config = dict(
    arch='convnext',
    dataset='read English sentences (LibriTTS-R)',
    n_mels=64,
    isotropic=False,
    mlp_ratio=2,
    conv_stem=False,
    mixing='mixup',
    optimizer='soap',
    beta2=0.999,
    lr=0.0027,
    adamw_lr_other_params=0.0025,
)
Rows from block 2, named by matrix and row number. Each number is 500 + 50 x the weight over its row's rms, rounded and kept within 0 to 999. All counts start at 0. Numbers have three digits each.
# f: depthwise 7x7 conv (model.blocks.2.mixer.f.weight, 64x1x7x7, trained with AdamW), a 7x7 kernel
f.0:476429485489465496533569576499494552509540406576542385487405418490500522536447428422496560454450558567526481469424469481490500508472479582495528561
f.1:459491515497502424449453490465594570500479465395546632505513492441516564557460469503449506603485465489558485578533514450444461445527554506410506475
f.2:486529513478516508492507425494603600566497459439473521484538539484512461412466591582471521493512494502513482386385472472533425513588513587485506456
f.3:480572515449387456500464510582601546546484488513387447513528528515565370413504553552481579502527519444485524489464478531469513548479451552510523493
f.4:539421428499548459492484423580572570451506468432562514441476531486507503583501409525568474619560468521426487528473423438486544446504507462545499503
f.5:479518591467474441469436516592584503546489482351391449463551468578528562544593450517485517443461470528485490445497485483565499520494548475483499517
f.6:500476395475378502524441450612645563527502538531493460416490522508453511521471506443489477542561518487497491534516587577434485491436514495521485521
f.7:500550382406499518573480583512412451489513456482559578445471517498496540608521418470495501571505492398541564509532492499459469492481547553569500466
f.8:502557543563466455417552569555552438538523526581465533533493423481466535380461538516445498557608436549440481448510466446498497437487473463550542542
f.9:487428387558490548440507570553535577546459568586540467401461491480462469520474407597526499489496466528521576501477524391521514507483545490483489443
f.10:463497478504446449471479556533561525568522470480484533492538497485368297424495572527501517502505534487519475559566527484507464547543567539466491465
f.11:487504509625529534496483476497580447491529544435620557464513487566480377386481535557508533560467420505545480491533555514531519526471456429526509471
f.12:545453451419493471520560502576581536510508451494416371464533532511517614545624499452490522433442437498489539493483513494477555490560540494476499438
f.13:502511454509483533448474466523545575604452443509610417502559458496564562492362556510527442420553526505526480478419496526488463463518520416534511483
f.14:473477465542485469580537548618622543480497496514391431443551603464473470470497437567502465571545538500473533456591524508459487487487525466471551529
f.15:504438541527546469455560466552483441498447571447458510511509535474533538575434425509418464543484514543619414420566514539566476603490475467483451472
f.16:487504517529517491470555469582521534455475449419457523660533533541599465394368515503482520551511536457519552557458518464483493547501545540493540508
f.17:548368512463499484448541473454398578535458550529518473529491474555543511357577489509552492541475445504519435581468593504502436501492478505513526547
f.18:517542540568571510433470487440445403521524491561486540444529540496447519388457540573476477546539524492490554538502444481509548405473522632562444494
f.19:500542470510472443539440519595570494524422526499520465515470382446576413535646548502506453512456445568537495528478486532483470510470548509447433440
f.20:510516542496629519493499493483546551423457521518473414422450604508448361557446517519509500533490508517538563539542507449507468438488427463572553525
f.21:525468552582526489451472480450561499481475581604525598402387472549612464450468519516528536463520490481497483493490542538525465426471511412446459504
f.22:550546470423357539563524507526376494522464579453562515601495518528459547536452496466534487495458476545535469484429392522485519504578479497513469478
f.23:442561469526484516489510560517422447508550505584426559515482565617558494513466482427436508443434474538500498523569413472590558414440453501533492504
f.24:476384504615494511488506428458516594535505593428456461470567506461600435450550590451491476457502510504522443518536438515538528560516473486564498482
f.25:542515423455528486535576491451520459472478448449384501411545503544563638609480510489526504526498419503542461453507493496469439514446488551588468503
f.26:543458559564560517473541469477484429481545516478364525505513479500544544634491486514495505494475556497488528598554526496487544437423423379495547506
f.27:458505543435567564534514477547485544596537480471500527469436499439470563460578472474567563468599451349550498474533430474457523488504420497494500533
f.28:559426554563419485536480512556559406472537474585432489464546507480492497492541533394500548423462439509579480474414532449536488490599492552510500440
f.29:557580541440531457461475485444483482470480516617647582594483492483469433421463501484517469460528543563532508457434510514475562474487526559529569523
f.30:526505449465504526513525428388439513445447469532593508572507566491469467382414541533479570468509432478563561542442482580439475515467515472509547449
f.31:534529521539504466495497624591543438508541509494536439465483572493550444558610513494411473521483543503575507456380410537504468513475427476500456525
f.32:492502473482543530524450563632489445367479508504543546599513452466461458505586509555520564428495454473488529553588560443496544511528491566472477454
f.33:435588409467609485541447604399433575522528506548514455548488399487512451527492475499497563509454492434541530487529453538566464508554512491561482496
f.34:448514501557634618439507473570543472486493566481432547520534539479506383445490527493469495588595442465551541473495542481509495481511472454421519516
f.35:561503454512558471371515400567535486511423502518582440477597464502509561495467508473456543549606555491448513513504520467533493570424470567474448489
f.36:468505521481490511482446449521505544645544473414392427473544523496491557480461552435480472498483556488530520555593501375481503466452489573455555538
f.37:566462579388541529494467422514573556395522531499534494555416519469497570523517500480526457401385443535521544481545509501502463520522487519554503412
f.38:473617617524533538467539535505582559432470497547566510411560486545523436463529556462493545496497491475410474529522494432539523557534479406502562449
f.39:545547537570476433511457382471471465510452429525539667495536501421486382459489537495477495501512563565530526444467531511495502505477430479520552530
f.40:468475448511618476447562493466480440432477549463550548485502444544569497445503472497531430356530562513585495441511499522513517447570417476465562505
f.41:503505514556470572505535503404498526516523550375524424398527508468501644512509497428529477387461506501519543529480505397499517535482525501503475571
f.42:486568526498536510446507480423345541577450495550505444371540511450499575534477483482564497511536428497573524429488455531463569523468486562504468505
f.43:555404422505532547541474457399432556495507487543595425436563460485495488569526455494527583514458541508514543479512523482445464430549597532462428528
f.44:565551549554503507536391511491518467467475466505464435461563493527535623553468498456516466443424429521505445486443373447593547521496508526524562471
f.45:466534575474530555526469466448506463541423405493366503556437492569583553599535444481468452500393499537514526549475472493494560503542466537488444482
f.46:519533600540614548542477478410407478436470441470398445421488493545448527558548507552466496534508492511515436561564514491486505497534572497428451456
f.47:473558456562630452569469504453421584523521538475432376565485560471511500428484496504508494444469450499508506520525616523512568567493465464469496513
f.48:551465413558377482523519460391635484467487559506470563540476474513524436542472551433509514521595530484557446524579470492485509446464466541488489501
f.49:480535575567518518501520521472522460532467524482404358466527512469434555660600424476485540518415441510510512504488441529510508499469520544502509481
f.50:544504443510480498469484532604607599523587446449512443443434452532544606591508476485474476422440464496502557492495513468462516579515502430471531483
f.51:482569494385460509567542485449452519537491510470477512557488552527466358539590499518461463552553482417524475508536542436521552515424595546486431515
f.52:487674509500537396389531564548440586398462512546467507544469509514572530426484498471494529492438480537495549539513500500509491435475499527474480476
f.53:517342482565545424464475388495472613539547524396508490563461513489466492569597496509498471457461511491479541471493444499529493489459567485468522521
f.54:554466494582457555449480518432392459544576506578481423490540549487423602562508432505565510445560511484465468478595512472465460480548495459548544474
f.55:478540583479454504467521481528529440461545482519499433404546498523540488597541431402514481527633546464507520523405437499526507557522449475414520566
f.56:523492554659568509551467488495562504428425424478522554562521525548500610581506535470473461508460415478507472510555535539503569510514513528486413517
f.57:528528523517560483472504407495537515482515474590378390511547459529437653600489462518487508462452514498555468543460495491494470540551491421469505526
f.58:453623532583462504504491497449441494530506479582510539487446488506508657624430404465472509439502531486469467503533558436529472487509495489532484460
f.59:477438409481393481471480554610590542554577434418462524476484599483438539521420490534510492546502548522464446443542528460472518529527541442510481474
f.60:398442370456468512453571468495570534472436500527464465414495551458430511624534482485542539508492485512499491572536451510521493434484417474473559555
f.61:464466498493604584409419473385536558591390508512419610532491494474513492521539548456508555461513465514491467461485476535567504446478513480475523527
f.62:509526539411396504628575459504519491518513527569478437459521495444502560489530586475514393416455527446545529524539506484566511449486582492482471435
f.63:442375503474533481507538543632514516594474503432499487504475477497392535591511592448495507421466534523486503560552467456463489462562544455447496496